{
  "encoder_arch": "vit",
  "image_size": 32,
  "loss": "mse",
  "encoder_activation": "silu",
  "encoder_layer_scale_init": 1.0,
  "lr_schedule": "wsd_sqrt",
  "adamw_weight_decay_other_params": 0.05
}
Rows from block 7 of the encoder of a small masked image model, named by matrix and row number. Rows with one number belong to one neuron. Each number is 128 + 24 x the weight over its row's rms, rounded and kept within 0 to 255. All counts start at 0. After the name is the row's rms in percent of the matrix's.
After each neuron's rows are labels from the 100 images, of 14976, where the neuron reaches its highest value: "responds to" is what is common among them. Only what is clearly more common there than usual is listed. The data: microscope photos of single blood and bone marrow cells.
# fc1: MLP up (encoder.blocks.7.mlp.fc1.weight, 1024x256), inputs 129-171
# fc2: MLP down (encoder.blocks.7.mlp.fc2.weight, 256x1024, transposed), outputs 129-171

fc1.328 101 [142 154 155 134 126 143 134 124 128 163  89  95 109 121 103 104 168 166 171 130 137 136 165  95 135  95 115 142 113 141  94 111 101 114 148 116 121 127 130 139 105 135 131]
fc2.328 069 [127 129 122 151 171 112 142 181  86 160  89 131 124 136 150 111 148 130 123 142 119  85 165 135 128 132 124 127 107 131 142 151 122  90 115 104 193 119 153  70  78 115 108]
responds to: cell type: artefact

fc1.744 110 [ 89 130 157 120 112  88 115 111  85 138 128 166 162 105 138 134  99 152 122 157 155 101 132 112 123 111 132 157 179 106 148 137 164 133 125 106 153 152 196 105 198 101 135]
fc2.744 124 [113 170 138 108 114 124 151 136 147 116 127 137 105 129 119 130 155 115 125 127 133 108 168 129 129 165  90 126  98 149 144 142 127 140 169 170 108 133 120 111 140 128 129]
responds to: cell type: erythroblast

fc1.663 111 [109 151 132 120 156 134 143 145 130 111 150 117 165 109 117 159 119 147 138 154 156  84 127 123 199 113 126 118  70 130 166 166 130 142 131 138 127 126 109 129 110 145 101]
fc2.663 120 [ 81 110 119 134 159 156 136 143 144 159 129 142 106 141 155 151 101 131  76 116 119 115 100 147 102  89 134 113 139 132 159 143  86  91 124 134 157 107 134 109 147 117 148]
responds to: cell type: blast

fc1.197 100 [116 177 109 150 105 129 138  80 148 133 140 146 113 133 149 130 131 125 109 154 119  90 129 114 146 166 128 161 118 112 107 146 156 122 176 187 117  91 127 112 114 157 116]
fc2.197 121 [132 111 157 129 136 133 107 204 146 141 123 140 138 117 131  76 103 113 107 118 128 120 138 145 145  86 144 139 150 130 148 116 133 144  74 120 109 120 154 175  93 108 105]
responds to: cell type: segmented neutrophil

fc1.51 100 [148 156 131 151 133  99 114 155 132 118 105 123 100 110 108 145 124 148 115 131 141 116 114 122 175  89 133 103  96 113 139 127 124 135 116 178 126 156 133  92 125 106  72]
fc2.51 113 [126 114 140 108 151 138 146 135 127 151 153 109 135 144 124 128 112 108 150 138 128 134 151 121 100 133  71 111 118 120 100 114 117 156 128  64 146 106 146 129 102 116 140]
responds to: cell type: segmented neutrophil; cell type: eosinophil

fc1.326 104 [146 123 124 120 118 122 120 134 128 111 133 128 168 158 136 137 146 148 138  95 138 116 139 130 133 142  50  97 114 110 192 110 118 131  83 148 121  97 192 162 117 153 140]
fc2.326 057 [155 131 111 129 153 104 134 123 107 109 136 165 164 148 128 107 118 124 106 129 121 118 143 134 146 125 156 110 100 141 122 127 104 131  96 190 160 114 123 106 138 148 148]
responds to: smear: peripheral blood

fc1.526 107 [102 149 161 144 153 126 135 129  81 176 101 118 102 176 112 118 113 134 153 133 138  93 128 148 149 104 123 126 138 106 127 107 115 124 177 106 187 105 110 151  68  93 149]
fc2.526 149 [140 126 152 153  86 150 162 140 135 113 135 139 105 128 103 119 112 169 172  78 133 121 162 125 106  65  95  95 105 176 140 125 123 103 174 163 118 113 119  77  65 124 124]
responds to: cell type: erythroblast

fc1.265 099 [159 124 147 148 121 135 159 160 121 142 147 144 102 157 121 130 114 166 155 150 113 112 139 136 114  76 149 138 161 126 128 112 121 153 105 149 163 121 132  95 121 129  76]
fc2.265 092 [150 150 149 163 120 124 104 145 125 137 111  67 145 119 114 113 142 152 149 141 181 124 133 129 134 185 140 159 102 128 121 111  97 156 118 167  52 119 117 172 120 141 138]
responds to: cell type: segmented neutrophil; smear: peripheral blood

fc1.528 098 [151  75 118 157  95 145 135 109 137 121 107 160 102 158  87  84 115 123 153 133 103  96 116 138 157 116  91 135 151 118  74 125 144 122 154 126 118 114 159 147  94 126 104]
fc2.528 067 [109 137 104 123 125  93 145 145 161 157 121 105 144  87 149 136 105  90 142 143 143 124 149 134 110 111 158 126 107 167 143 120 145 124 110 115 124 163 114 123 143 149 161]
responds to: cell type: segmented neutrophil

fc1.305 112 [147 194 105 133 121 133 129 128 163  97 131 126  75 131 141  97 127  95 103 128 162 160 141  78 126 126 125 157  56 143 137  76  84 113 165 151 186 101 163 162 106 125  97]
fc2.305 112 [115 116 146 165 125 160 111 108 155  92 120  93 124 147 114 172 128 103 185 165 137 131 155 130  87 148 140 102 168 106 120 106 122  94 104 100 125 142 172 113 130 133  96]
responds to: cell type: artefact

fc1.259 101 [119 128  98 102 123 101 176 104 145  76  84 131 101 132 112  81 105 151 126 176 153 144 125 104 112 125 129  81  91 126 152 107 161  75 143 137 140  87 112 118 124 135 164]
fc2.259 093 [143 132 134  88 126  71 151 121 137 144 134 143 135 161 109 140 123 137 132 107 126 123 136 175 127 115 143 124 177 131 128 116 102 160 153  86 117 107 123 114 150 127 114]
responds to: cell type: erythroblast

fc1.46 102 [128 138 105  46  87 145 112 137 123 119 154 134 107  82 142  81 141 116 157 153 149 102 130 104 142  74 126 153  75 142 103 126 100 127 156 118 128 135 110 139 122  86 157]
fc2.46 127 [154 135 135 172 172 117 151 154 125  89 138 143 163 159 105 147 129 119 105 128 129 159 155 162 135 141 160 156 165 111 109 143 102  95 139 105 154 158 119 121 161 144 123]
responds to: cell type: blast

fc1.428 113 [166 145 118 104 152  88 145 174 176  94 129 162 117  82 126 118 105 179 161 130 167 107 152 129 133 120  95  96 121 126 170 123 128 120 120 100 135 124 153 152 101 142 122]
fc2.428 116 [143  98 131  93 145  92 118 160 164  57  95 116 131 102 145 133 151 153 112 149 127 114 111 113 150 162 134 148 104 132 115 138 103 128 155 127 184 164 102 111 126  52 165]
responds to: cell type: blast

fc1.631 106 [127 174 142 121 102 133 147 137  94 118 106 114 136  94  98 146 131 176 112 101 120 113 121 112 115 115 149 159 142 154 110 117  61 142 162 124 131 147 105 104 147 116 127]
fc2.631 067 [146 157 138 112 143  92 115 120 102 126 117 138 120 111  91 107 149 114 118 106 117 126 137 100  98 173 121 138 133  77 145 124 115 133 119 121 132 150 147 114 156 126 126]
responds to: smear: peripheral blood; cell type: segmented neutrophil

fc1.730 084 [158 187 153 113 159 117 104 106 117 131 110 148 129 144 128 136 113 160  98 160 110 112 167 103 156 103 113 113 121 145 150 125 123 115  65 118 138 147 129 104 121  93 115]
fc2.730 094 [108 138 130 147  54 111 105 127 157 136 163 148 128 118 130 118 155 138 132  97 140 149  99 120 112 127 156 129 122 126 127 171 121 146 176 171 114 128 136 121 119 162 125]
responds to: cell type: erythroblast

fc1.628 106 [156 146 146 123 134 157 111 101 122 107  86 118 142 108 144 146 108 136 123 152 114 116 106 113 183 135 123  97 131 125 116 156 110 119 120 190 104 136 130  98 142 156  94]
fc2.628 094 [117 104  97 151 115 129 109 145 121 115 106 148 131 142 146 126 149 159 145 110  91 143 172 110 113 102 106 125 125 110 137 143 106 138 122 113 158  74 116 111  95 130 102]
responds to: cell type: segmented neutrophil

fc1.154 098 [106 119 116 143 161 117 116  89 113  96 146 147 125 130 143 135 139  62 167 132 145 131 125 145  83 112 101 100 129 142 131  95 145  81 174 157  92 145 147 134 181 136 137]
fc2.154 109 [114 129 126 131 146 139 128 136 175 135  91 135 115 183 141 151 115 125 101 114 122 132 154 141 119  77 124 132 135 115 161 144 159 124 143 106 123 131  58 122 167 117 139]
responds to: cell type: eosinophil

fc1.323 113 [136 171 100 109 136 132 104 153 165 109  96 165 120 133 107 155 149 142 146 128 127 142 139 147 129 123 106 159  90 145 141 160 165 110 151 144 150 119 109  87  97 114 120]
fc2.323 103 [126 143 186 135  98 158  96 116 131 105 146 173  79 143 123 151 137 133 133 122 121 132 185 121 173 105 115 117  99 118 171 123 151 136 111 112 125 156  95 116 141 114 146]
responds to: cell type: plasma cell; cell type: promyelocyte

fc1.453 089 [138 139 123 112 103 114 177 152 105 123  80 124 138  96 128 130  95  97 140 113  72 149 133 107 104 139  84 158 118 148 127 128 171  92 119 150 136 165 128 147 137 153 156]
fc2.453 113 [ 75 134 122 103 144 116  88 126 149 160 167 153  81 166 128  94 120 129  96 129 139  99 151  96 139 138 121 111 122 119 148 102 108 178 133 127 179  96 105  90 149 107 126]
responds to: cell type: lymphocyte

fc1.399 100 [152  90  96 166 110 147 106 101 105 136 191  91 128 117  92 147  84 153  89  74 107 138 125 136 155 132 108 169 144 121 128 157  95 105  55 110 148 124 156 110 111 130 127]
fc2.399 057 [120 135 142  91 106 138 179 112 186 137 138 115 130 166 119 159 147 142 125 119  91 154  77 118 152 156 126 167 127 121 154 184 140 124 124 114 156 103 148 108 113 121 171]
responds to: cell type: blast

fc1.740 112 [167 152  40 150  70 109 129 109 110 118 108 129 103 106 126 117 137 121 162 124 159 148 149 100 142 163 106 146 102  98  96 107 156 140 131  72 110 177 132 156 160  98  89]
fc2.740 113 [102 180  86 120 139 176 122 120  96 131 125 132 104 115 111 128 168 124 139 115 104 136 146 128 188 150 167 128 141 145 149 124 150 188  89  48  98 115 116 161 131 147 104]
responds to: cell type: blast

fc1.732 104 [130  99 100 145  88 158 115 115  96 162 127 142 118 102 169 164 138 140 128 182 108 141 163 139  94 136 109 110 107 114 165 157 131 152 130  86 135 111 178 169 128 112 120]
fc2.732 105 [182 105 129 106 156  85 145 118 153 121 117 127 104 138 129 110 111 152 133 103 108 123  63 117 111 155 140 107 122 176 107 141 109 144 137 133 112 129 102  83 129 139 170]
responds to: cell type: erythroblast

fc1.521 098 [101  93 138 127 133 103 154 174 114 113 149 138 112 129 157 119 115 159 127 113  96 142 141 113 109 137 153 150 121 169 127 181 148  90 123  99  83 129 130 130 148 153 114]
fc2.521 064 [123 123 156 134 122 127 112  80 120 130 134 139  90 108  80 126 122  93 100 161  95 123 130 118 156 144 121 134 132 142  80 108  75 154 165 186 133 138 157 167 139 128 143]
responds to: cell type: eosinophil

fc1.78 105 [143 126 102 107 105 113 165 124 140 107 101 157 121 141  85  97 145 118 170 102 148 141 127 116 173 127 145 145  88  96 125 161 132 106 156 129  90 132 126 131 109 131 142]
fc2.78 108 [127 128 133  92 138  90 145 122 118 136 166 123 172 125 148 160 111 133 105 118 150 145 104 122 144 162 104 113 139 122 114 136 148 165 149  98 179  84 107 118 144 118 121]
responds to: smear: peripheral blood; cell type: eosinophil

fc1.352 101 [139 134 137 162 141  93 148 122 149 110 132 167 116 158  84 164  99  97 129  83 113 151 116 101  92 143  99 111 124 118 108  80  99  75 167 152 174 147 152  71 161 134 133]
fc2.352 098 [133  74 175 147 152 110 121  67  97 146  81 154 109 127 132 138  87 110 111  82 123 109 129 110 126 129 156 130 115 170 108 195 124 158 121 104 124 116 115 114 152 127  75]
responds to: cell type: proerythroblast

fc1.142 102 [148 123 112 134 142 120 124 120  97 125  90  99 151 168 113 125 112 117 151  95 176 116 137 102 101  92 109 121  53 120 148  95 146 132 104 128 160 155 154 168  93 106 113]
fc2.142 104 [183 131 106 131 105 128 151 115 145 119 125 131 178 115 142 151 150 129 112 166  97 137 106 130 161 141 125 139 109 141 152  92 119 107 172 126 125  82 116  57 102 168 109]
responds to: cell type: erythroblast

fc1.465 124 [105 118 156 142 105 140 108 131  63 139 149 111 148 137 102 150 135 165 150 112 136 137 186  98 137 133 134 142 153 118 129 109 134 145 162 158 159  93 142 126 139 101 124]
fc2.465 122 [120 125  99  88 126 114 132  82 127 142 153 135 138 134 158 141 140 116  99 157 138 148 101 135 107 107 151 146 123  99 114 125 156 147  99 113 184 161 142 142 117 103 166]
responds to: cell type: segmented neutrophil

fc1.244 098 [143 127 135 128 107 163 142 139 105  86 112 147 135 160 166 113 102 119 126  96 130 101 153 131 126 138 113 106 127 126 128 178 128  78 156 136 116  85 122 132 179 149 125]
fc2.244 131 [141 137 149 140 100 117 127 107 141 141 136  97 158 107 147  91 171 117 125 150  92 166 132 159 146 131 153 147 130  76 131 136 114 170 145 155 103 207 146 155  94 107 104]
responds to: cell type: artefact

fc1.55 114 [122 107 121 161 129 123  98 110 198 117  85 124 124 145 116 108 176 143  97 100 126 129 136 117  97 163 117  94 143 114 146 114 160 140 140 146 105 138 140 130 123 159 126]
fc2.55 125 [138 142 154 143 142 170 153 124 143 112 148 142 126 147 176 129 134 115 167 116 147  85 111 113 110 119 123 129 109 107 132 143 113  59 159 138 112 161 118 121 120 140 137]
responds to: cell type: band neutrophil; cell type: promyelocyte

fc1.263 054 [121  86 131 115  92 163 109 100 124 104  98 138 122 118 166 119 120 136 133 105 165  74 155  99  90 141 143 173 109 154 163 135 123 129 142 138 134  94 166  95  63 149  79]
fc2.263 118 [131 116 125 144 146  95 119 136 107 152 121 110 114 121  75 107 148 114 131 126 137 135 102 155 140  83  93 115 131 170  97 121 124 186 108  98 166 152 101 104 138 125 121]
responds to: cell type: artefact

fc1.10 114 [ 79 150 156 122 112 124 112 146 140 137 137  92 174 109 145 123 109 149 172 132 125 126 123  79 130 153 173 134 111 164 104 113 142 110 112 151 126 119 110 152 131 140 168]
fc2.10 133 [118 159 188 127 160 127 120 131 129  85 100 111 142 103 108 144  98 138 149 146 151 150 108 133  91 150 167 141 145 158 147 105 113  87 159 121  77 107 136 159 113 172  84]
responds to: smear: peripheral blood

fc1.751 110 [144 109 146 151 115 131 124 106 129 119 169 135 116 122 108 140 143 114  82 138 147 116 139 129 125 106 125 153 103 140 137 115 112 107 124 147 118 133 153  88 154 147 109]
fc2.751 123 [131 111 137 124 125 111 158 120 149 137  94 175 131 117 103 151 120 125  98 104 162  99 108 110 138 130 116 119 157  94 144 174  98 104 184 110 221 150 123 105 108 108 139]
responds to: cell type: blast

fc1.554 105 [ 97 125 126 101 123 177  74 105  96 119 146 110 115 204  76 177 160 115 127 129 134 156 143 135 140  99 127 124 139 149 111 106 157 139 138 103 111 143 134 135 176 132 176]
fc2.554 110 [136 121 135 148 143 159  90 102 120  83  89 101 131 119 101 138 124 107 113 139 134 109  91 118 129 132 132 125 149 142 139 116 153 155 145 168 147 155 105 112 144 122 103]
responds to: cell type: proerythroblast

fc1.560 095 [139 138 117 142 148 103 103 127 137 109 119 102 102 126 153 139  80 101 124 140 176 121 104 137  96 153 112 150 130 139  70 117 186 127 121 161 104 144 124 145 128 131 135]
fc2.560 095 [136  84 147  93 148 141 132 127 151 137 128 191 106 138 108 126 109 162 125 137 122 105  77 151 142 146 129 108 180 136 144 163 117 166  97 134 123  82 113 126 110 135 133]
responds to: cell type: plasma cell

fc1.632 097 [ 92 107 107 141 115 186 119 131 136 134  79 130 106 110 114 103 151 102 104 129  92 150 108  89 137 159 143 130 134 143 128 157 104 158 101 137 106 119 124 184 109 151 143]
fc2.632 076 [151 112 138 129 146 143 126  98 109 122 118 121 180 149 141 130 150 117 162 157 167 163 114  97  94 159  85 113 146 144 181 135 152 118 172 109 137 116 128 146 111 111 124]
responds to: cell type: band neutrophil

fc1.234 105 [102  96 124 167 114 139 106 132 131  94 164 155 158  93 124 153 159 173 156  91 133  92 119 129 156 100 132 109 107 152 129 113 137 104 143 124 110 189  99 145 133 147 107]
fc2.234 101 [ 70 104 108 124  98 112 136 140 156 115 126 147 119 138 148 118 156 121 123 169 114 132 105 151  98 128 128 118 139 148 163 171 116 114 120 118 134 122 121 126  97 104 176]
responds to: cell type: monocyte

fc1.529 104 [138 149  81 149 138 120  64 113  77 135 116 146 140  95 108 161 118 147 160 130 108 113 147 144 136 100  89 152 140 134  96 150 182 187 137  88 175 113 118 136 175 113 108]
fc2.529 121 [114 105 160 107 143 127 157 125 158 145 119 128 121 129 134 146 142 101  67 128 138 165 109 112 152 155 114 136 107 149 118 106  96 129 105 128 131 146 118 139 161 149 153]
responds to: cell type: erythroblast

fc1.253 100 [125 123 117 165  90 126 138 127 149 152 179 171 120 118 138 144 103 151 144 127 130 149 142 109 163 106 151 110 169 148 149 117 117 147 149  99  80 149  76 105 126 127 127]
fc2.253 099 [125 144 111 147 207 144 129 130 148 104  72 143  87 183  94 118 108 112 104 116 176 139 135 150 161 126 166 130 164 109 115 113 104  91 126 136 117 142 145 138 121 129 139]
responds to: smear: peripheral blood

fc1.104 107 [106 157 125 120 175  95 165 143 155 146 149  54 132 107 131  99 124 129 132 103 178 133 138 118 116 102  58 173 117 136 124 143 133 135 131 132 117 119 147 163 137 136 147]
fc2.104 080 [113 146 100 158 101 111 112 149 129 112 112 173 120 145 174 124 138 113 120 130  88 136 153 170 147 144 139 176 133 128 149 160 126 131 119 118 166 164 126 138 132 126 117]
responds to: cell type: promyelocyte

fc1.24 098 [118  93 133 124 132  91 103  93 147 152 172 123 116 107 136 105 119 135 133 147  98 123 154 152 120 148  78 135 156 120 163 120 121 187 136 150 138 126 128 154 147 152  95]
fc2.24 108 [113 126 106 106 131  86 152 104 130 138 119 125 122 113 162 143 138 116 150 128 109 145 121 149 135 125 179 112 136 137 139 125  98  69  79 120  78 130 122 124 126 107 160]
responds to: cell type: artefact

fc1.448 089 [109 140 159 157 125 134 182 141 114 122 145  69  59 108 186  96 132 118 111 124  98 172 128 112  97 103 128  98 151 153 149  87 133 152 123 164  95 130 155 134 132 133  87]
fc2.448 112 [158 133 139 100 105 155 102 129 121 135 106 165 155 131  81 148 109 109 101 117 122  81 111 134 148 123 148 125  99 110 117 136 134 103  81 102 147 125 131 121 159 126 162]
responds to: smear: peripheral blood; cell type: erythroblast

fc1.23 104 [114 134 153 120 100  96 170 117 115 127 102 149 130 115 107 115 110 136 146  89 130 127 139 147 153 167 110 126 139 141 158 119 203 123  98  92 132 144  95 159 117 121  88]
fc2.23 129 [151 136  69  94 142 151  95 150 153 140 113 127 118  99 138 117 155 138 102 101 139 129 117 147 143  96 174 117 156 137 167 113 147 139 170 132 107  95  92  85  90 163 177]
responds to: smear: peripheral blood

fc1.21 101 [114  97 177 126 133 152 142 122  78 173 165 125 140  94 140 141 109 198 139 149  93 105 130 102 162 154  93 172 102 111 134  92 127 133 146 112 153  80 115 135 138 111 150]
fc2.21 096 [146 137 124 131 107 128 139 127 103  90 100 159 134 170 149 166 165 137 113 126 153 121 171 107  90 107 131 120  65 122 122 154 149 104 141 156 124 152  95 132 120 103  98]
responds to: cell type: artefact

fc1.414 106 [132 108 116 116  87 103  86 142  91 120 127 129 136 120 152 120 160  99 141 136 114  85 122 128 184 166 124  92 167 147 160 147 125 114 117 117 124 113 109 154 106 140 119]
fc2.414 108 [177  84  87  77 157 135 153 118 173 170 109 154 112 118 163 114 106 141 117 116  99 131 109  98 103 139 102 147 134 166  80 128 119 150 143 154  87  96 123 137 125 125 153]
responds to: cell type: eosinophil

fc1.222 094 [137  97 155 136 142  90  89 159 174 111  95 116 120 144  88 139 128 165 137 180 111 145 124  71  95 119 121 164 150 127 120 172 108 109 124 128 134 148  83 185 134  90 128]
fc2.222 129 [148 150  82 150  89 164 140  72 106 134 128  94 119 108 139 134 119 101 109  85 163 123 140 149 138 131 109 154  84 142 140 126 133 137  81 158 111 123 145  75 126 187 111]
responds to: cell type: promyelocyte

fc1.750 087 [135 101 107 166 138 110 145 162 142 137 100 125 134 110 127 130 177 112 170 151 126 147 128 159 117  95 105 139 102 147 171 144 167 127 141 170 131  87 138 151 108 133 129]
fc2.750 106 [ 69  99  97 100 102 111 118 115 122 157 119 111 140 118 165 177  95 156  96 152 112 129 119 119 149 142 128 135 155 126 136 129 121 168 137 148 149 121 132 159 118 110 136]
responds to: cell type: lymphocyte

fc1.25 092 [121 163 141 163 148 157 126 116 178 123 129 119 174 155 167 128 104 122  78 123  98 163 153 112 143 109 126 180 110 107 165 139 127  80 151 120 132 105 124 158 135 137 166]
fc2.25 094 [112 100 117 123 131  96 121 156 112 101 141 110  68 148 135 116 105 139 145 125 100  66 160 117 110 127 107 137 118 124 130 157 151 112 102 116 138 149  92 170 151 126 129]
responds to: cell type: promyelocyte

fc1.281 096 [126 119 123 113 120 139 103 135 140  97 120 118 144 132 159  95  97 111 125 121 154 116 123 144  84 129 134  72 122  96 148 162 128  88 114 138 154 122 136 138 128 110 124]
fc2.281 098 [121 137 118 170 154 173 165 128 124 128 116 144 103 159 150 109 160 119  84 121 162 137  95 145 139 155 141 103 100 112 117 110 103  91 126 145 168 132 149 160 145 134 122]
responds to: cell type: eosinophil

fc1.741 094 [135  85 142 123  80 126 111 112 167 114 120 107 148 125 121 107  98 141 107 138 108 150 130 136 142  95  81 151 160 172 100 157 181 128 133 126 113  94 106 147 127 130 165]
fc2.741 098 [124 103 163  84 151 117  99 151  94 112 117 145 111 144  80 141 137 140 141 117 114  92  67 133  94 132 140 122 114 130 158 141 141 133 148 144 133  96 153 150 137  93 118]
responds to: cell type: segmented neutrophil

fc1.494 100 [156 105 149 170 105 130 122 142 117 117 139 153  74 142 150 125 135 155 165 114 115 137 132 118 125  92 144 125 158 156 131 164 148 124 127 135 125 124 145 110 107 159 148]
fc2.494 089 [110 125 123 139 126 112 149 172 138 128 163 148 104 125  76 129  86 105 134 124 111  96 152 104  91 135 120 135 112 125 149 125 127  87 163 131  97 178 117 141 122 156 113]
responds to: cell type: promyelocyte

fc1.574 100 [173 111 144 133 171 174 108 114 133 106 133  99 159 141 173 133 106 126 121 132 123 120 120 205 129 120  99 121 123 105 126 139  99 134 121 106 142 103 112 132 114 120 132]
fc2.574 110 [ 83 101 101 103 166 111 146 140 122 117 176 140 102 131 131 111 116 125 119 124 106 141 135 101 127 149 146 152 174 151 110 133 110 120 135 130 140 103 139 105 143 171 120]
responds to: cell type: promyelocyte

fc1.54 101 [165  86 138 142 130 129 118 173 134 120 123  95 137 139 106 102 124 136 123  79 122 109 160 130 110 127  87 126  88 108 100 126 147 138 103 113 144 128 109 141 119 154 134]
fc2.54 110 [148 126 107 133  84 140 104 131 125 116 133 161 159  76 157 151 179 136 119 204 122 158 146 102 171  92 116 170 129 120 117 123 115 132 129 140  82 114 142 143  70 146 124]
responds to: cell type: artefact

fc1.413 103 [147 123 102 173 106 138 105 151 123 144 177 127 126 119 127 158 194 124  95 101 105 114 166 106 116 158 138 142 151 163 118  61 122 128  89 156 115 134 137  99 127 170 138]
fc2.413 101 [141 119 152 123 112 128 202 129  64 122 157 109 131 138 118 111 155 142 107 124 112 145 150 138 132 184 103 138  88  80 147 133 108 160 138 118 139 144 158 129 119 141 178]
responds to: cell type: blast

fc1.430 097 [127 135 107 115 101 130 122 139 157 136 136 130 118 130 138 142 101 128 142 115 101 116 154  87 158 111 128 127 144 137  88 125 110 137 100 107 125 100  89 122 144 138 139]
fc2.430 082 [122 159 137 121 131 146 121 146 124 110 110 141 161 145 105 153 154 112 155 144  94  73 156 142 122 166 138 138 146 105 100 119 118 120 137 131 139  70 107 115  75 100 126]
responds to: cell type: promyelocyte

fc1.302 099 [128 167 148 120 146 151 134  96 133  94 135 127 149 169 110  72 123 123 124 145 153 144 119 139  96 129 113 147 107 143 133 136 132 165 183 152  95 118 154 111 107 117 155]
fc2.302 087 [102 130 149 139 183 124 116 140 121  95 124 144 114 137 143 165 139 149 132 175 166 123  78 105 138  79 119 164 126 105 185 137 114 148 116 162 159 150  85 130 118 161  92]
responds to: cell type: segmented neutrophil; smear: peripheral blood