From a checkpoint of a small masked image model: decoder width 128, decoder layers 3.
Rows from block 0 of the decoder, named by matrix and row number. Rows with one number belong to one attention dimension. Each number is 500 + 40 x the weight over the matrix's rms, rounded and kept within 0 to 999. All counts start at 0. Numbers have three digits each.
# q: attention query (decoder.0.attn.q.weight, 128x128), inputs 0-127
# k: attention key (decoder.0.attn.k.weight, 128x128), inputs 0-127
q.47:501553620534641467508548538479479486488554520512537518531557489538441489531496557485463520530458622433436471537422468485504455498458523533461512512480442491562563529495509491534521514473482485448483561405478454476512459495514533471514479507509506507503537437450473505453469471522451492506448479568571549552514445460486488533510484526530459523538469451504543461480512492455507547562463
q.48:494424587519489564496466477423560552556402405500497421497532477453502455488559458503490527437526722527533575518536578456538535454558488570482463565408528539494487525536467453507498443440517496501470371461508524567494484479480455493611485530457542506589555438573479482554511480421448449565405653522466412426600446437489591511563517507534472514559462498479519431355460484560558484471486
q.49:526626709524554554537528549474441548520477487518471546468459532469521509478491521527504474483510585407443511443553483517519444512494509437481529482461501505512492463489477537497502503488507507446481544537492513472557525486528488467450469468482498476529443468569497490516484504507565484512601463444446511516439482586512487515487525482479510502496419495523497532524535475489559498480442
q.50:570551498423442487461467515476623591436516581473527490479430596493495437475504525554529495543513456599485502485393461517501531544552505425498496549465535520516530503488442482466506487519495488479413425504459507523561571471491494442649423478477534449465471488500454559515589451498570534463416520462483537453526561486471503451525596507508514516545537512474449515480526556463470453521505
q.51:403533558488469593444588487554439478499524559378351499516515537513495485501517535428493493542424597424544452563454455489493455419481509396488478553549499530469506407516472509479466524535538452453464469455438440482502540513465511518517516490577490543480481520523560527540520464529436489519484482562484508461522513466572637525548449543499578467467514498496481584557458429557487556498467
q.52:531349471470469493473530490496489517494513550447559548493540453503518544517447473493532496514503624492444430542503509532468468508508509484470504445572467471473541520512536509506490502515536516504493496511462500469470470533501501527416491519486503511479494508482515489480457510540501464463623643547576443441476504545522487523473523520449506485518469436462500551542510413511470536567482
q.53:568546552467475510476519493483481535503530568432508563506426457539582498482500439486482473466481593588565489435440429470455483497506484544508480534471447461594527555494519512536486550484500490511625546494529540536522458503505564545511500514502529536563503436453503431465544465481467487468515466587517453451520528517509499498563514516491477500530503487485528476470474541508454544579546
q.54:302440546521503468545508495523516467511498518508535422495533489566476514507516504536527498483479355459469492528525507547504538461480520499586517519503489458522484498457480468530446447518462511481431392460472522481513545500508536489569514513496519546532565538480511487475511510441512502527453587545471501441536518544542509475528503474575512498514562539478488470501490482415442478476480
q.55:594453404416439485555542486511487495511512452540494491531511482524479533488500518515508527467466383597566495475504492514507506442480511516532548489524558496486432513489535494530479479488509526484432509480476515492473554500542479528454546484466509484504506533546525439444494582501515508477589493466442546531402526546512544477481524475497479496484495502541465487584484572447528496448542
q.56:559746605564532590593585580527537493551488521455496480481471502476427449490501493452449529514483486600521449409418448504504515400472457493509512531508542500528482502543453477500517519519506466588507460594551515514528464552449506515500518497506513482519516499476466558533477476417477514483578430475456518497452484471581549517555444537511556431535501501545487475476500486521432436481465
q.57:462351408539472472474554463509552465512524539467561499501498518526515541537516538502543487493536689454399478560502504485484509538466564515517480489504497478534515526501444490529525461512496437416425512503512566456542458460497485506521520491495519518515482514488554551497524498503511438546477357437510421534512430537509492525453527521523507470545474546438485500536512464438519560573452
k.47:571536578599669572491476556522465510444495445457452509502503474525506478459511464482571501527478563439382488452509499497513493534487517560472482438533481436492543536475480526552515478544511492402574579487442459469378461536529540451511548499517471494484476520393507437462473492559451485488546442541564594609584529444556498492479394453517533500483458498512519482480464460508463495476603
k.48:518483494630511418532496418502444450413494523430589546503433425488461500520515456449472445496441804549460544550604550560568595487510529527452422473586518482478516520530550506543547514491481548527431349449527569525482530531535534479362523470386503544451529551447517427538444562577498460409414644478497415515541496482500480453526431490481572510468433472466585452522418548448478572461511
k.49:611575710699543516509480489554453569442475582433505606443433563521575465504512505484517455496457526416432513588484500480522531419481639580418610395489455565486481474469510443454471522479474473535436488461567399578450543511482476462470554469527519453449595527407449515503355538495512431456608476432441464443511464496508552477475428407481523474496482454611509466563527469565403536437472
k.50:581541358507425553495542507534438523501491490511565506522468503523516505488553455436520492493582471570611477450504518456517533468445490479498476503519502511506514510514495553494537525491574480463463377494482523517526517564514526579445543474475523496585522497530529494518432529486482457455460483502465442504458482526525475468517556449472469489495383487517436533520448510493596527450485
k.51:453465508547532482446503522480446485477470532570499493525546502511503507497516522470462471491516558468486504491573514513536538542543435463458524371446569525542527462482492535519464504554475448477498523466491470451482563511538526465509516515497501431454536546466498469465531510475533424515565561452521566548518518520450494400477457460507484511479532486528520469478497569463482500496581
k.52:446371428412551488517517476613441467451546523483512518478567431464497430525550594468485539472452598438442369426528490485597483441470462540423403521514440473552632463451443461446448471547568515624567440468426445492496596490445522456503496521445523552531562547512472461454460555605410487504481620516600501535515437532521506474539340512512584553576493454494558441503475526477414563568487
k.53:578532449520454495525487517487558500508493481496458415506485448477454500473531459498530515497521601550505463489478537531564450510559460516471472517483499488456478462506491522501530510546560523532466597553488540526508447509495500467469475469428500485493457454544558498485525496540445492503452414503545538490461460461496397547541516529481536504508483540398472470458469522454501522508564
k.54:265428556505467564468515496523427462556464435488481551548593477513484527525461565439455465515512279340461507488537531520489518538465443526534494532547521516486509530546567538485527443497545488545532370479463505504520626541517491500534529553604548500521580536525433566451484561479495509513530618545476476491487495524492512484487433569456439530445557449569527491470531485472570415534525
k.55:540473396341395498469487477555581535538516523497597481512533490505519534526456556490428500469512343600530460480473494478437493495480531429507536503466504578517478495466514477436479497538484454570444462475531441487518475449466480504529489547564528478484489469483485550531472521453539478545609517470487425413522465501498486562461530519453511528554514469503510512452576475535475524577431
k.56:725596634568500639562514540487453535524482568510441488488448557464541494423527462547511398431533477472453434469454520483517522477526578488504567510472532536518529470521519557387472433524596491571455527472508539579557516475538544406489485481484485487523437442518492498474506513538478474489436515448428437427493456480430463506500535494520450499510465518529456471509443513491523507485539
k.57:375348428508597502444563518580509502431547339542570477523519530580599554504480422472610523477491697522356381439432541550542534551493618476474660473440424549461468445440505516592481472504486481335501548477673424397436457521505477549478560479508624488463487609565521501513478534532547404591663481340353439412508378548538587430540523376575427546545436458490531590513603504510513477482450